{
  "arch": "vit",
  "model": "image classifier",
  "dataset": "Sentinel-2 satellite tiles (TerraMesh)",
  "train_examples": 145000,
  "image_size": 64,
  "crop_scale_min": 0.5,
  "horizontal_flip": false,
  "translate": 0.06,
  "color_jitter": 0.1,
  "targets": ["main land cover"],
  "num_classes": 9,
  "norm": "layernorm",
  "norm_position": "pre",
  "activation": "swiglu",
  "mlp_ratio": 4,
  "head_dim": 64,
  "fused_qkv": false,
  "bias": "qkv",
  "qk_norm": false,
  "parallel_block": false,
  "inner_norm": true,
  "moe": "expert_choice",
  "num_experts": 64,
  "moe_every": 2,
  "expert_mlp_ratio": 1,
  "experts_per_token": 2,
  "shared_expert": false,
  "patch_size": [4, 4],
  "conv_stem": false,
  "layers": 8,
  "width": 160,
  "positions": "sincos",
  "pooling": "attention",
  "label_smoothing": 0.2,
  "loss": "cross_entropy",
  "residual_init": "none",
  "optimizer": "soap",
  "beta2": 0.99,
  "lr": 0.0033,
  "beta1": 0.9,
  "shampoo_beta": 0.99,
  "eps": 1e-08,
  "precondition_frequency": 50,
  "max_precond_dim": 1024,
  "one_sided": true,
  "adamw_lr_other_params": 0.0021,
  "steps": 15400,
  "batch_size": 256,
  "epochs": 27.2,
  "lr_schedule": "wsd",
  "decay_fraction": 0.3,
  "final_lr_fraction": 0.1,
  "warmup_steps": 460,
  "weight_decay": 0.05,
  "adamw_weight_decay_other_params": 0.01
}
Rows from expert 42 of block 5, named by matrix and row number. Rows with one number belong to one neuron. Each number is 128 + 32 x the weight over its row's rms, rounded and kept within 0 to 255. All counts start at 0. After the name is the row's rms in percent of the matrix's.
# gate: expert gate (model.blocks.5.mlp.gate, 64x160x160), inputs 108-159
# up: expert up (model.blocks.5.mlp.up, 64x160x160), inputs 108-159
# down: expert down (model.blocks.5.mlp.down, 64x160x160, transposed), outputs 108-159
gate.70 088 [ 89  83 144 110 137 103 132 131 129 103  94 167 158 142 138 148  73 134 107 171  98  81 173 174 163 131 184 135 147 144 139 151 171  89 168 158 173 146 156 102  95 146 128 173  62 136 162 143  68 139 137 176]
up.70 074 [146 154 194 100  87 146 118 143 107 204  91 128 153 150 120 172 161 140 178 158 106 117 126 155 152  66 152 145 102  93 107 118 126 155 165 121 118 146  74 116  77  90 166 117 146 112 114 147 117 178 140 104]
down.70 086 [126  94 137 113 118  91 125 139 128 115 145 139 172 111 134 108 114 153 132  93 214 120 160 156 140 124 118 102 140 150 122 106 170  95 113 124 128 132 147 172 149 145 168 141 119 138 119 187  82 112 138 141]
gate.71 092 [118 158 126 119  94 113 169 196 107 173  93 125 163 174 156 144 119  64 134 162 143 108 167 130 165 157 191 144 168 103  36 154 110  83  99 167 152 180  87  96 154  97 139  98 117 125 107  97  99 142 140 181]
up.71 084 [ 71 115 156 184 117 115 115  67 160 121 122 130 137 107 187 142 140 171 115 145 126  31  82 114  57 121  82 128 225 193 152 164 165 112 109 159  80 121 133 126  80 119 145 151 173 156 168 127 106 154 121 108]
down.71 096 [102 161 133 132  68 155 128 113 145 109 146 114 178 131 152  97 118 136 101 159 135  99  74 127 145 107 111 171 164 128 141 155 150 165 123 100 148 176 135 157  82 199 157 166 119 163 134 105 165 168  93 115]
gate.72 095 [138 128 108  97 107 192 136 162 143  84 143 157 115 154 148 109  81 110  62 171 134  83  74 135 112 146 145 130 128 117 124 153 155  73 155 163 201 192  98  85 140 116 128 162 108  92 173 153  75 161 118 151]
up.72 090 [189  98 115 128 128 156 146 103 156 140  57 141  91 133 172 134  98 139  69 132 188 113  94 164 164 153 190 118  95 126 106 169 161 114  98 143 115 131 155 130 105 117  87 138 138  80 131  76 115 109 148 123]
down.72 102 [164 122 107 173  84 145 144 127 167 143 140 112 115  84  82 109 113 115 112 108 171 126  99 111  89 125 142 148 139 116 104 189 103 167 137 146 143 163  70 201 156 114 131 187  69 200 174 110 176 126  99 122]
gate.73 100 [101 111 163  80 112 107 151 163 172 108  89 118 167 166 157 176 117 134 126 174 106 104 146 140 157 110 148 156 168 120 127 158 187  93 100 196 150 178 161  78 133 173 158 163 132 132 137 131  82 181  92 125]
up.73 074 [135 107 157 181 157 150 161 104 191 109 134  78  71 143 187 119 104 146 103 127 172 110 127 126 168 178 157 158 190 149 155  89 134  89 171 136 111 125 129 106 137 110  99  87 169 123 102  81 124 136 107 112]
down.73 096 [146 168 120 110 144 112 117 160 158  85  91  79 136 136 123 147 134 156  98 156 149 112 115 103 166 144 166 158 154 119 163 124 171 185 165 129 148 123  80 115 118 135  86 122  80 118 100 150 110 131  98 203]
gate.74 069 [141  78  79 106 127 142 129 108 102 151 158 184 158 132  71 131  78 173 101 128 115  89 118 140 122 122 157 134  66 163 114 159 163 139 180 113 170 140 154 141  52 140 152 178  97 127 152 115  81 155 158 131]
up.74 095 [164 179 102  87 145 195  87 110 134  93 123 146 168 111 118  46  71 113  31 134 145 113 110 117  58  88 106 119 118  85 106 149 105  98 138 121 158 136  55 125 131 117 122 125 128 146 137 148 141 102 152 165]
down.74 112 [130 182 138 109 109 108 132 100  93 107 201 166 129 118 122 100  94 131 164  51 196  98 112 124 117 156 111 152 157  41  98 125 147 124 178 120 147 200 138 128  80 137 160 157 103 121  60  81 133 128 110 119]
gate.75 066 [107 107 153  49 128 144 137 144 146 102 101 158 119 184 190 144  86 133 134 171 140  73 103 145 173 131 150 109 163 151 106 158 159  83 174 178 143 171 121  94  95 148 142 181  86 163 172 169  90 135  79 194]
up.75 072 [138  81 130 117 136 110 162 130 141 132  67 117 170 125 123 120  54 125  91 141 139 160 146  72 166 135  68 159 123 102 122 137 158 113  94 123 104 117  90 134 178 138 124  95 119 145 143 117 103 121 115 121]
down.75 104 [150 140 184 130 161  92 188 135 121 153 118 122 120 121 149 157 145 177 128 186 163 160 113 128 141 134 151 105 160 144 154 117 104 125 161 163 143 136 103 143 102 131  49 176 156 187 163  84 160 122  85 167]
gate.76 087 [ 99 159 182  76  65  96  80 162 163 173  96 145 137 136 189 115 107  84  99 172 173 131 117 115 103 165 103 169 141 104 144 130  78  84 108 149 165 174 187  78 152  97 160 114 173  89 133 113 105 148 105 125]
up.76 089 [168 132 166 141 160 166 101 153 134 123 170 141 131 131 147  43 107 111  88 138 121 153  91  79  82 129  61 112  77 141 159  75  97 125 128 124 171 133 134 135 197 124 109  99 150  88 104 175  82 139 141 174]
down.76 100 [159 151 117 146 128 100  68 187 103 161 120 241  99 108 148 169 157  98 152  87 172 153 204 132  88 108 127 131 150 106 103 126 148 113 150 107 104 157 134 117 174 149 103  94 107 112 130  81 101 104  96  80]
gate.77 111 [118 166 171  92  84 124 160 157 135 120  92 144 172 147 139 183 104 148 146 161  82 101 160 149 156 101 138  98 187 118 102 134 157  97  71 161 163 162 151  70 139 136 186 154  88 139 164 167 100 189 102 156]
up.77 073 [167 121 129 115  61 161 147 134 122  79  79 162 149 118 150 134  90  77 129 164 198  78 214 146 147 121 133 126 168 137 182 130 172  90 116 134  96 165 117 118 140 148 163 172 113 156 160 217 100 136 114 120]
down.77 084 [ 98 125 138 114 151 186 105  85 163 112 132 166 152 163 153 134 186 135  73  72 164 123 121  94 103  99 110 115 167 127 150 149 178 153 167 108 152 165  69 201  85 147 171 147  76  92  91 139 170 105 140 106]
gate.78 095 [114 136 128  99 147  82 134  94  77 139 140 132 105 121 122 136 138 173 118 159 125  70 148 142 164 111  71 163 162 171  88 134 112 111  70 143 182 124 135 107  83 157 203 130 131 192 177 157  99 162 105 125]
up.78 080 [166 112 158 188 108 108 117 149 118  71 124 115 113 139 149 140 148  49 168  93 106 173  96 137 100 130 125 117 127 111 138 128 125 152 164  93 122 101 154 144 169 151  66 150 135 135  82 135 142 110  79 131]
down.78 086 [132  93 117 131 103 102  95 189 140 111 122 126 105 112 137 134 167 119  98 139  94 149 149 202 159 126 115 100 180 138 104 175  96  69  74 131 101  75 141 120 144 160  94 103 174 111 169  84 153 131 137 151]
gate.79 100 [135 156 194 131 101 115 130 180 128 114 103 147 153 170 155 125 152 101  94 161 128 120  92 140 164 139 121 118 172 146 116 132 148  79 115 163 166 153 127  79 128 132 181 159 118  82 167 163  81 187  86 175]
up.79 073 [138  63 145 113 146 101 129 143 153 115 114  90  78 156 175  96 124  80 159 161  88 129 230 125 189 134 116 160 162 190 110 114 135 107 107 145 139 144 142 115 126 136 128 125 150 136  82 115  99 156 105 155]
down.79 088 [134 138 133  79 108  91 131  91 171  70 130 146 192 108 104  90 109 182 131 129 187 108 163  76 150 113 112 120 150  89 164 139 156 123 155 131 147 152 147  81 104 111  94 124  86 150 116 176 121  97 111 138]
gate.80 104 [ 78  95 145 105 103  97  88 149 132 146 108  80 146 137 108 137 151 151 123  95 157 157 119 123 188 139 136 112 145 118 208 144 125 117 117 151  85  68 133 137  83 180 116 136 159 152 161 132 118 111 132 105]
up.80 116 [164 145 128 148 145 136 180 112 142 131 150 153 116 128 159 122 108  77 128 171  81  78 143 147 100 114  99 152 124 137  53  95 136 141 139 116 170 183 141 111 159  80 152 139  79 105  97 138 135 157 100 154]
down.80 099 [106 127 151 194 155 137 128 118  88 139 141 105 131 101 105 135 181  67 156 189 104 154 117 103 129 135 119 110 101 103 131 118 106 191  76 137  86  78 110  59 126 112 121 111 163 143 191 120  97 101  96 137]
gate.81 114 [154 132 115  64 167  79 152 160 141 100  81 110 145 141 114 158 108 171 159 172 103 133 165 164 164 137 132 144 116  84 119 201 166 127 150 189 143 159 107 106 116 146 149  93 103 179 137 135 105 135  99 151]
up.81 137 [115 116 187 123  45 159 124 118 105 145 117 182 123 127 129 103  82  97 128 146 115 100 137 127 117  86 100  96 157  98 172  88 113  79  67 113 155 155 169  97 180 164 169 204 117 103 177 176 112 143 145 125]
down.81 105 [159 126 191 148 119 120 168  94 135 158 157 206 118  97 149 124 124 159 130 131 187 120 205 109  88 129 110  74 108 112 144 106 116  67  63 173 132 183 163 207 118 110 137 157  67 156 125 156 134 136 128 129]
gate.82 119 [121 157 158 113 171 111 136 157 130  66  81 105 112 212 235  90  89 116 158 152 125 123 100 177 190 111 119 128 167 130 147 124 125  96 168 159 138 183  98  98 154 133  92 124 127 118 115 145 107 139 124 185]
up.82 082 [130  98 112 176 178 171 106 201 121 132 107  68  99 163 206  41  81 148 155 114 155 131  62 139 134 166 126 123 137 111 194  88 123 135 131 140  65 163 113 146 163 115  74 133 191 119 107  89 120 103 151 158]
down.82 086 [ 90 129  89 142 145 167 148 155 155 115 147  84 121 146  93 175 136  96 102 137  27 172 109 105  83 167 142 135  72 173 133 101 133 197 141 132 130 125 135 116 101 141 123 118 144 137 113  97 152 159 110 128]
gate.83 080 [121 166 166 106  99 120  99 137 112 110 146 137 164 174 176 128 118 133 161 170 111 124 150 127 112  84 134  74 155 135  93 100 137  62 114 159 174 168 124  77 134 145 182 140 133 162 148 176 115 157  65 158]
up.83 073 [204  92 131 149 200 134 138 148 133  98 135 142  76 155 184  81 109 156  57 122 133 131 128 106 108 135 113 122  55 120 170 163 175 136 137 114 154 100  97 145  93 103 117 103 171 132  80 109 158  76 142 156]
down.83 098 [114 144 113 126 146  95 158 168  76 132 151  92 134  93 102 109  84 137 171  52  99 135 139 133 107 205 151 145 157 107 143 115 101 195  84  62 154 124 126 113 108 138 154 124 118 115  25  66 125  98 153 111]
gate.84 098 [160 131 127  75  47 174 188 109 161 181 100 117 111 112  96 156 106 119 135 162 149  46 106 179 127 169 138 122 163 109  87 173 136 123 134 147 142 163 152  98  79 127 129 166  98  95 146  98  94 183  94  90]
up.84 101 [120 136 150 135 129 102 157 147 192 108  75  69 106 167 196 124 149 128  56 146 176 119 111 138 160 118 148 156 181 163  41 166 137 113 155 163 148 137 129  91  87 146 131 114 146  64 105  46 110 151 129 185]
down.84 104 [156 121 142 117 140 116 144 133 171 123 111  94 138 121 130 138 112 160 122 114 159 107 186 124 234 145 174 137 154 105 132  77 162 134 133 181 108 113  74  84 122 140 103 147  81  90 130 117  68 106 149 181]
gate.85 086 [133  87 152  81  60 123 103 131 143 108 129 176 167 127 177 124 102 146 130 165 163  82 132 120 126 100 149 164 156 109 141 169 207 108 115 196 112 158 160  89  97  91 157 162  60 153 161 122  74 152  60 106]
up.85 085 [140 165 147 112 135 114 136 116 124 111 148 154 179  90  89 145 130 158 147 146 157 141 198  78 120 136  88  91  71 115 183 123 164 136  51 143 121 131  92 137 176 150 124  77 102 179 153 147 117 143 105 141]
down.85 100 [153 168 117 147 125  88 134 135  65 196 126 160 120  60 165 141 118 146 121 113 133 136 125 164 147 176 116 102 124 111 163 169 118 140 221 126 113 176 170 124 105 159 112 127 155 181 105  71 146 143 125  94]
gate.86 076 [149 161 132  52 129 116 206 166  56 162 130 165 137 123 113 151  67 143 135 154 134 124 171 135 125  82 114 130  91 144  89 166 147  85  90 119 142 180 103  90 140 123 166 125  49 158 201 157 114 161 120 140]
up.86 078 [172 158 137 112 129  99 181 124 148 141  82 186 131 144 181 154 129  79 125 124 152  84 217  87 129  99 108 108 117 156 116 122  94 155 118 143  86 140 104 134 127  84 150 137  74 148 138 145 160 130 120  78]
down.86 097 [121 171 132 155 131 120 179 164 158 140 141 138 107 104 122 147 140 107 138  51 165 107 134  66  85  79 158 138 103 100 139 117 125 106  63 131 154 136 149 235 176 157 137 169 120 149  85 166 123 104 138 145]
gate.87 105 [102 133  95 104 133 145 115 168 189 173 110 104 128 127 158 190 147 211 106 151 101  89 121 132 121 123 118 174 113 124  92 189 144 109 105 157 139 132 155  96  67 175 170  86 130 145 120 101 101 158 130 163]
up.87 099 [124 138  93 176 154 148  95 149 154 174 153  82 100 127 132 111 152 121 143 115 143 150 114  87 158 145 117 142 129 101  97 148 126 141  99 127 132 117 124 130  60  80 154  24 144 172  75  69 160 112 142 176]
down.87 100 [105 129 122  74  98 119  71 147  96 102 166 132 110 194  97 122 143 112 106  76  59 160 134 115 153 182 102 111 158  69 124 145 153 174 146 134 130  99 166 166 129 111  77 135 159 162 118 134 131 162  71 123]
gate.88 101 [115 142 129  70 126 112 145 124 149  89 130 102 196 147 114 120  99 110 174 166 101 121 146 209 170 134 140 143 129 134 146 179 177 113 101 214 167 146 106 121 131 175 155 137  91 112 133 177 125 134 102 134]
up.88 092 [165 118 114 153 108 157 127 124 113 165  85 171 142  95 120  79 106  97  83 140 146 112 168  97 112 112  81 132 185  96 151  85 125 103  78  76 102 116  99 137 116  80 124 137 140 192 167 148 108 121 145 126]
down.88 097 [ 80 113 172 117 134 150 176 133  98 135 200 131 129 112 118  25  70 175  82 102  98 116 129 166  89 157 120  74 157 135  70 156 111 134 131 125 114 195 182 172 101 139 135 134 154 172 138 134 124 114 123 140]
gate.89 094 [110 149 134  87  59 151 209 181 144 139 131 121  93 153 138 109 118 112 120 153  83  77  90 219 149 136 140  87 181 115 161  88 153  87 129 149 154 173 129  81 152 162 147 198  91 121 164 157  76 193 138 146]
up.89 082 [196 180 107 104  54 151 136 111 132 174  79 126 140  43  55 130 150 180 157 126 162  89 112 159  94  72 111  92 159 110 177 107 127 146  73 121  75 122  87 154 158 174  93 118 165 129 157 137 121 110 202  70]
down.89 092 [134 156 125 129 101 154  87 138 181 133 159 122 138 157 140 163 185 120 104 107 106 132  54  99  65  91 105 133  99 107 108 168 109 221 173 112 127 141  88 144 126 156 198 151 145 114 145 127 147 195  77 118]
gate.90 142 [126 156 120 114  65 150 107 148 154 136  53  99 168  80 155 124 172 117  85 156 177 107 158  93  68  82  79 146 142  73 114 172 125 122  48 156 137 129  79 119 146 126 132 114 130 114 131 134 138 136 170 143]
up.90 177 [128 167 102 123 101 142 127 144 145 122  69  99 170  65 138 121 176 100 101 132 195 142 163  74  67  87  82 129 129  91 107 163 110 150  61 120 126 113  64 145 152 102 112  96 141 127 104 120 168 109 188 129]
down.90 123 [111  84 109 113 165 112 150  99 177 130 101 147  85  90 146 113 161 101  96 150 142 107 104  89 128 109 101 159 120  95 174  62 120  52 126 148 139  92  69 140 180  77 193 116 153 174 171 158 107  92 173 142]
gate.91 124 [ 90  85 152 127 195  54  98 125 152  98 141 146 122 201 158  67 143 107 193 135  43 186 160 105 218 124 133 121 112 149  97  83 143 153 157 113 163 117 163 121 166  96 139 138 110 111  79 112 124 137  66 136]
up.91 152 [130 177 140 105  75 184 145 139 147 147 112 155 142 133 141 186  93 170  79 159 165  60 101 150  76  96 136 152 157  85 132 173 137  67  91 156 136 159 131  96  96 165 148 166 119 133 196 140 119 144 145 123]
down.91 112 [142 135 141 122 154 108 154 131 106  74 154  98 173 129 148  92 103 157 143 133 119 119 175 113 140 160 132 121 190  96 148  98  65 137 120  80 162 125 164 124 156 139  61 118 107 196 144 150 110 106 145 115]
gate.92 123 [102  35 133 115 190 122 125 154 211 143  88 200 164 159 140 143 131  82 129 127 166  89 100 128 151 195 184 120 141 130 118 162 145 127 182 187 127 117 119 127  85  64  82 166 125  58 108 118 118  94 111  84]
up.92 131 [146 204 141 136  89 124 123 109  67  92 151  61  87 100 118 117 115 198 140 143  66 164 158 147 113  54  80 128 113 135 141  91 109 118  83  89 134 156 134 116 183 204 168  91 134 209 162 150 118 178 125 178]
down.92 105 [115 114 110 183 166 149 123 102 173 147 134 159  98 119 102 167 139 156 152 156 123 161 116 153 178 103 115 139  96 172  84 118  97 190  81 133 138 145  78 123 137 126  98 137  93 120 195 120 170 117 132 150]
gate.93 099 [169 147  93 114 141 173 132 120 198 104  69 100 153 140 157 120  82  90  77 130 139 105 121 143  91 178 120 174 118  98 136 209 143 128  75 186  88 151 132 143 129  96  98 121 153 122 101 104 152  93 135 120]
up.93 122 [156 165 128 117  90 185 150 168  74 145 147 112  81 166 160 115 111 133  99  78  94 104  84 175 106 138 188  78 145 131  88 108 101 112  58  88  99 174 137 126 179 111 118 159 137  97 148 127 130 174 172 141]
down.93 115 [121 136 165 143 188 153 101 125 138 112 157 116 121 185 133 145  97 191  92 120 113 140 122 104 138 126  96  96 110 117 144 111  87 119 142 190 171 133 165  79  79 127 140 131  80 111 123 106 105 147 103 210]
gate.94 069 [168 171 122  74  92 134 173 115 107  90 102 151 142 139 137 123 112 173 157 176 130  82 163 139 110  85 168 135 111 109  76 191 170 114  93 159 162 171  95  98 129  91 169 131  80 153 177 113 109 162 123 137]
up.94 081 [162 127 160  86 101 133 143 135 150 165  85 161 145 128 172 142 107  97 132 129 118  66 172 138  53  76 116 189 130 108  95 121 128 119  92 130 115 124 135 133 118 144 109 127  40 151 155 112 119 148 162 117]
down.94 100 [145 163 130 151 102  81 138 158 141 131 176 132 159  72 144 115  87 191 176  97 174 132  99 147  82 184 100 116 124 128 130 143 150 117 133 103 149 194 189 150 121 144  75 162 140 185  68 118 201 153 134 139]
gate.95 099 [ 72 138 168 122  94  94 158 147 123 115 142 153 144 171 179 140  75 168  93 170  75  88 124 133 162 116 138 115 162 111 152 159 160  77  99 184 150 177 157  67 162 158 140 177 132 117 173 147  71 178 116 149]
up.95 069 [140 163 155 172 124 112 149 132  48 155 165 134 142 107 162 169 114 153 107  83 134 134 102 124 114 112 138 107 134 114 137  97 126 132 126  88 121 155 175 135 171  97 114 150 158 143 124 103 110 152 140  95]
down.95 087 [153 119  68 136 136 144 145 138 105 165 135  83 137  67  75  98 102 133 157 100  81 183 142 170 127 172 124 117 119 102 106 108 100 123 151 131 156 118 135 144 142  87 176 172 183 155 106 105 172 122 106 120]
gate.96 101 [130 179 154 106  87 135 139 133 148  94 103 111 157 144 167 166 154 117 151 165 154 152 155 128  82  49  86 169 217  94  75 109 134 108 138 142 179 156 111  88  86 110 177 132  82  91 115 128 153 147  97 158]
up.96 091 [138 152 127 123 170  75 214 122  67  75 117 101 120 180 172  67  97  76 101 125  97 133 101 159 151 164 159 117 117 231 127 129 145 113 177 153 142 161 120 131 106 101  82 127 141 128 113 149 115 132  82 185]
down.96 103 [115 132 101  85 167 140  99  91 177 121  99 120 157 125  93 118  80 155 110 182 142 147 197 102 124 130 174  86 115 190 107  85 175 134  91 120 145 105  60 151 151 141 107  74  95 122 147 106 112 136 152 144]
gate.97 102 [126 125 178  90 107 131 127 180 165 105  96 188 177 135 139 143 114 111 129 143 149  78 121 158 131 104 151 125 173 141 111 185 165  81 123 170 156 169 169  75 125 113 146 183  60 138 182 186  66 185  97 140]
up.97 058 [142 114  68 133 121 121 177 116 128 136  66 122 136 104  94 136 119 116 103 165 100 169 147 121  80 104 108 139 131  52 126 101 151 130 125 170 147 179 149 123 199 149  93 116  97 165 105  78 158 104 127  86]
down.97 086 [142 133 102 136  69  70 162 141 128 144 162 168 136 115  89  77 132 167 162  75 151  92 111 164 144 163 119  70 189 123 147 116 121 119 142 134 157 164 198 168  91 124  92 179  86 122 123 155 127 127 135 136]
gate.98 078 [ 92 114 171  74 112 150 169 104 164 126  78 142 128 160  84 177 128 107 143 148 110 110 148 150 142 127  87  98 152 132  87 184 138 121 127 145 126 145 164 102 141 159 167 170 118 162 141 168 100 156  49 136]
up.98 089 [144 144 112 134 101 101 151 177  61 146  68  92  99 112 178 145 131 148 110 129 123 123 125 151 160 106 112 152 133 150 127  60 105 122 141 120 128 129 104 125 151 152 129 113 137 153 115 112  89 156 170 142]
down.98 108 [115 123 116  66 148  85 202 172 169 156  48  74  99  95 122 180 105 108 137 162 139 154 115 104 146 134 159 118 132 115 160  91 136 120 133 237 137 112 110  67 150 115 128 178 202 128 101  94  97 124 117 163]
gate.99 106 [123 107 140 137 123  98 129 145  93  80  30 131 163 153 143 142  79  91 195 153 141 111 179 130 131 114 120  78 161  95 117 133 116 130  77 130 117 112  80 143 169 116 138 156 122 183 109 218 163 107 115 155]
up.99 121 [110 141 151 117 134 142 125 110 163 147 203 128  87 148 123 137 169 171  83 122 126 158  90 130 167 116 129 159 119 154 127 142 128 114 189 116 166 149 173  82  72 118 161 102 141  77 138  82  80 180 110 122]
down.99 104 [ 99 145 157 101 102 157 112 145 144 100 187  96  97 157 204 147 147 175 149 163  99  88 126  62 131 156 137 169 118  78 148 142 120 148  83 109 109  75 113 101 181 124 111 120 179 102  67  90 181 127 119 126]
gate.100 089 [128  30 170 109 140  76 148  80 130 100 124 129 111 161 143  94  76 140  94 181 120  86 120 163 134 108 135 143 114  89 197 160 159 106 108 168 129 150 102 108 131 143 145 168 109 177 166 137  87 149 151 158]
up.100 073 [145  94 131 161 123 156 101 169 163 120  95 154 137 109 151 106 130 160 111 128 119 137 144 106  90 103 203 160 129 105  92 117 170 131 117 174 119 142 140 117 127 117  88 138 101  69 127  84 125 153  75 121]
down.100 090 [155 132 144 152 110  67 174 109 160 122 150 146 127 148 134 173 153 122 184 144  89 115 101 162 140 175 141 116 122 100 107 131 121 116 143 104 106 131 168 173 148 152 132 134  88 151 176 142 151 149  97 143]
gate.101 114 [ 48 121 152 151 131  55 110  52 169 145 143 180 163 115 159 153 179 108 161 128 137 150 133  85 143 119 115  89 148 194 171  84 122 161 171 104 106  81 120 149 156 101  97  83 136  85 113  93 129 100 141 106]
up.101 122 [173 127 129 159 136 143  90 128  40 103 197 135  77 136  93  99  76 165 133 117 102 132  90 156 113 120 106  84 116 143 158  77 114 131 167  85 151 140 106 127 167 155 140 167 124 161 153 155 119 151 132 157]
down.101 104 [126 177 138 141  76 132  77  75 168 121 139  30 140 185 148 121  92 142 146 143 116 127 112 130 226 135 115 161 133 153 139 199 112 182 156 129 109 137 118 126  70 130 134 115  76  83 164 124 152 177 125 179]
gate.102 108 [111  82 146 111 119  85 127  73 157  94 138 154 138 128 122 171 129 110 156 166 115 137 165 108 197 117 115 189 115  77 139 208 172 146  81 169 135 153 167 116 117 168 112 122  62  94 113 136 137 137  98 104]
up.102 106 [127  98 128 102 124 125 117 100 144 110 126 182 120  75  48 158 126 139 181 155 100 149 194 116 158 142 102 154  91  71 152 188 176 184  66 132  99 128 131 143 130 154 116 108  90 129 105 140 132 134 116  81]
down.102 100 [120  93  76 101 100 104 201 131 122 103 112 124 113 125 119 132 144 129 119 155 144 139 142 124 114 114 165 102 167 119 115 114 191  92 172 119 152 102  80 204 116 109 138  96 180 154 138 194 135  82 176 112]
gate.103 082 [192  64 146 137 151 147 167  62 113  91 109 175 113 120 128 120  85  85 141 167 105 116 181 146 150 154 161 167  96 109  53 173 145 152 163 135 199 157 141 122  98  47 156 168 117 113 117 142 102 155 122 159]
up.103 087 [130 127 103 109 101  89 119 157  97 166  99 120 139 156 129 176 115  99 157 123 175 123 206 124 186  94 175 147 122  86  95 118 113 131  97 100  83 120  19 140 151 120 144  70 107 120 107 111 156 121 162  99]
down.103 099 [135 166 138  62 169 114 139 121 169 137 129 110 123 136 183 146 181 106 150 109 172 103  80  46 164 170 131 149  91 115 151 158 134 135 146 136 124  84 110 124 121 109 111 115 137  85  82 149 174 153 117  97]
gate.104 110 [133 172 162 103 106 138 131 161 120  87 139 148 168 185 142 142 111  93 143 149  82 106 124 174 135  93 168 123 114 129 148 161 190  76 152 175 174 161 142  86 129 150 153 163  89 116 172 170  80 158 119 193]
up.104 077 [105 135  85  85 105 156 109 176  96 148 180 140 175 149 108 183 170 119 164 104  81 105 147 155  67 139 202 175 109 109 102 189 102 165 105 105 137 112 160 132  75 140 167 102  87  98 126  90 140 107 140 169]
down.104 089 [143  85 151 188 108 121 110 150 106 199 155 122  97 103 115 136  72  83 174 130  80 167 182 127 157 124 169 167  95 110  96 130 114  43  72 127  95 118 123 136 143 173 124 113 111 136 195 106  95 135 156 140]
gate.105 075 [ 47 145 147  97 151 196 146 154 114  82 132 141 134 171 143 112  68 157  83 162 140 128  86 120 149 101 103 157 112 150 137 125 117 106 109 134 132 132 181  93  92 176 157 147  95 143 167 145  82 154 158 164]
up.105 081 [100 201 144 127 133  96 141 149 138  72 121  38 123 124 106 149 108 142 127 124 133 147 111 125 149 166 124  72 140 173 110 146 137 108 113 135 132 115 183 141  95 131 146 112 142 137 107 190 132 137 105 179]
down.105 102 [ 99 135 121 114 156 122  78 133 109 142  81  72 109 193 147 179 117  93 112 182  63 141 148 135 181  89 164 137 116 149 151 124 134 152 153 152  89  57  73 115 103 121  90 105 155  70 144 101  80 142 128 139]
gate.106 116 [ 95  80 164 154 169  24 138 148 125  70 127 129 199 154 130  76 122  46 130 119 111 147 170 124 164 156 123 120 110 151 152 136 118 148 158 127 100  98 111 160 159  90 112  81 133 163  81 161 146 103 122 146]
up.106 133 [171  69  92 140 127 166 169 110 107 157  93  91  48 152 136 164  69 121 132 112 152  81 103 174 146 133 169 116 124 146  97 154 137 116 136 127 129 151 144 128  81  93 130 160 130 128 119 121 125 114 116 138]
down.106 106 [156 154 148 136 132 161  86  92 142 113 116  68 185 125 123  89 124 140 150 114  74 179 160  63 211 154 143 104 124 133 127 111  90 153 171 166  82 108 158 134 109 175 165  98 127 131 148 129 124 211 154 150]
gate.107 125 [184 114 114  79  96 144 172 120 132  71  77 177 141 116 107  92 145  87  97 145 140 141 178 115 146  89 143 180 112  80  69 185 153 131  70 134 154 164 173 119 136 105 164 114  83 149 115 130 119 106 122 105]
up.107 131 [158  75 139 165 135  95 130  60 133 143 120 131 132 115 105  66 159 104 109 119 125 180 138 106 152 153 126 116  98 123 172  58 124 164 146  82 115 101 126 173 152  88  91  86 143  88  65  81 133  90 149 101]
down.107 110 [113 122 121 120 132 144 165 110 126 113 127  93 139 110  91  98 159 136  89 213  59 140 144 133 185 152 119  95 131 154 144  92  93 143 110 139  79  96  94  88  88 137 156 109 207 167 203 141  68 138 146 101]
gate.108 084 [151  94 154 115 128 133 160 127 143  56 101 190 116  92 145 135  79 167 112 186 126 110  88 196 140  71 160 120 160  88 129 136 132  85 122 145 197 185 128  97 121 177 142 163 151 129 170 146  64 163 122 168]
up.108 073 [ 81 156 111 111  71 172 124 169  87  96 122 127 117 114 101 200 132 124 179 107 164 147 153 107 102 148 154 132 102 167 142 176 114 146 112  70  90 127 126 105 129 118 149 110 145 186 158 149 136 151 154 112]
down.108 094 [131 149  96 171 106 130 127 130 143 188 147 131 134  92 110 140 149  84 189  84 148 128 177 100   3 135 109 139 125 104 111 174 134 125  89  51  81 162 162 163 175 106 122 126  81 106  83 164 169 166 146 121]
gate.109 080 [ 74 132 171  95  74 147  98 169  94  64 122 109 145 163 169 200 118 135 147 126  98  91 177 132 196 136 155  62 175 173 199  63 197 111 103 145 137 123 140 114 190 115 153 156 116 159 163 184  87 183 128 167]
up.109 097 [ 52 113 121  75 160  97 118 179 166  62 181 126 136 174 158 124 156 121 155  94 126 119 120 126 147 121 184 101 132 122 156 176 127 121 136 196 167 140 206 127 154 168  96 137 102 102 107 130 136 100 117 124]
down.109 111 [114  72 167 189 153 141  98  89 154 147 110 123 125 107 123 124 128 118 111 176 118 132 137 163 214  91 176 100 124 144 111  86 101 108  83 175 133 129 118 147 165 140 125 147  58 152 181 172  90 145 122 132]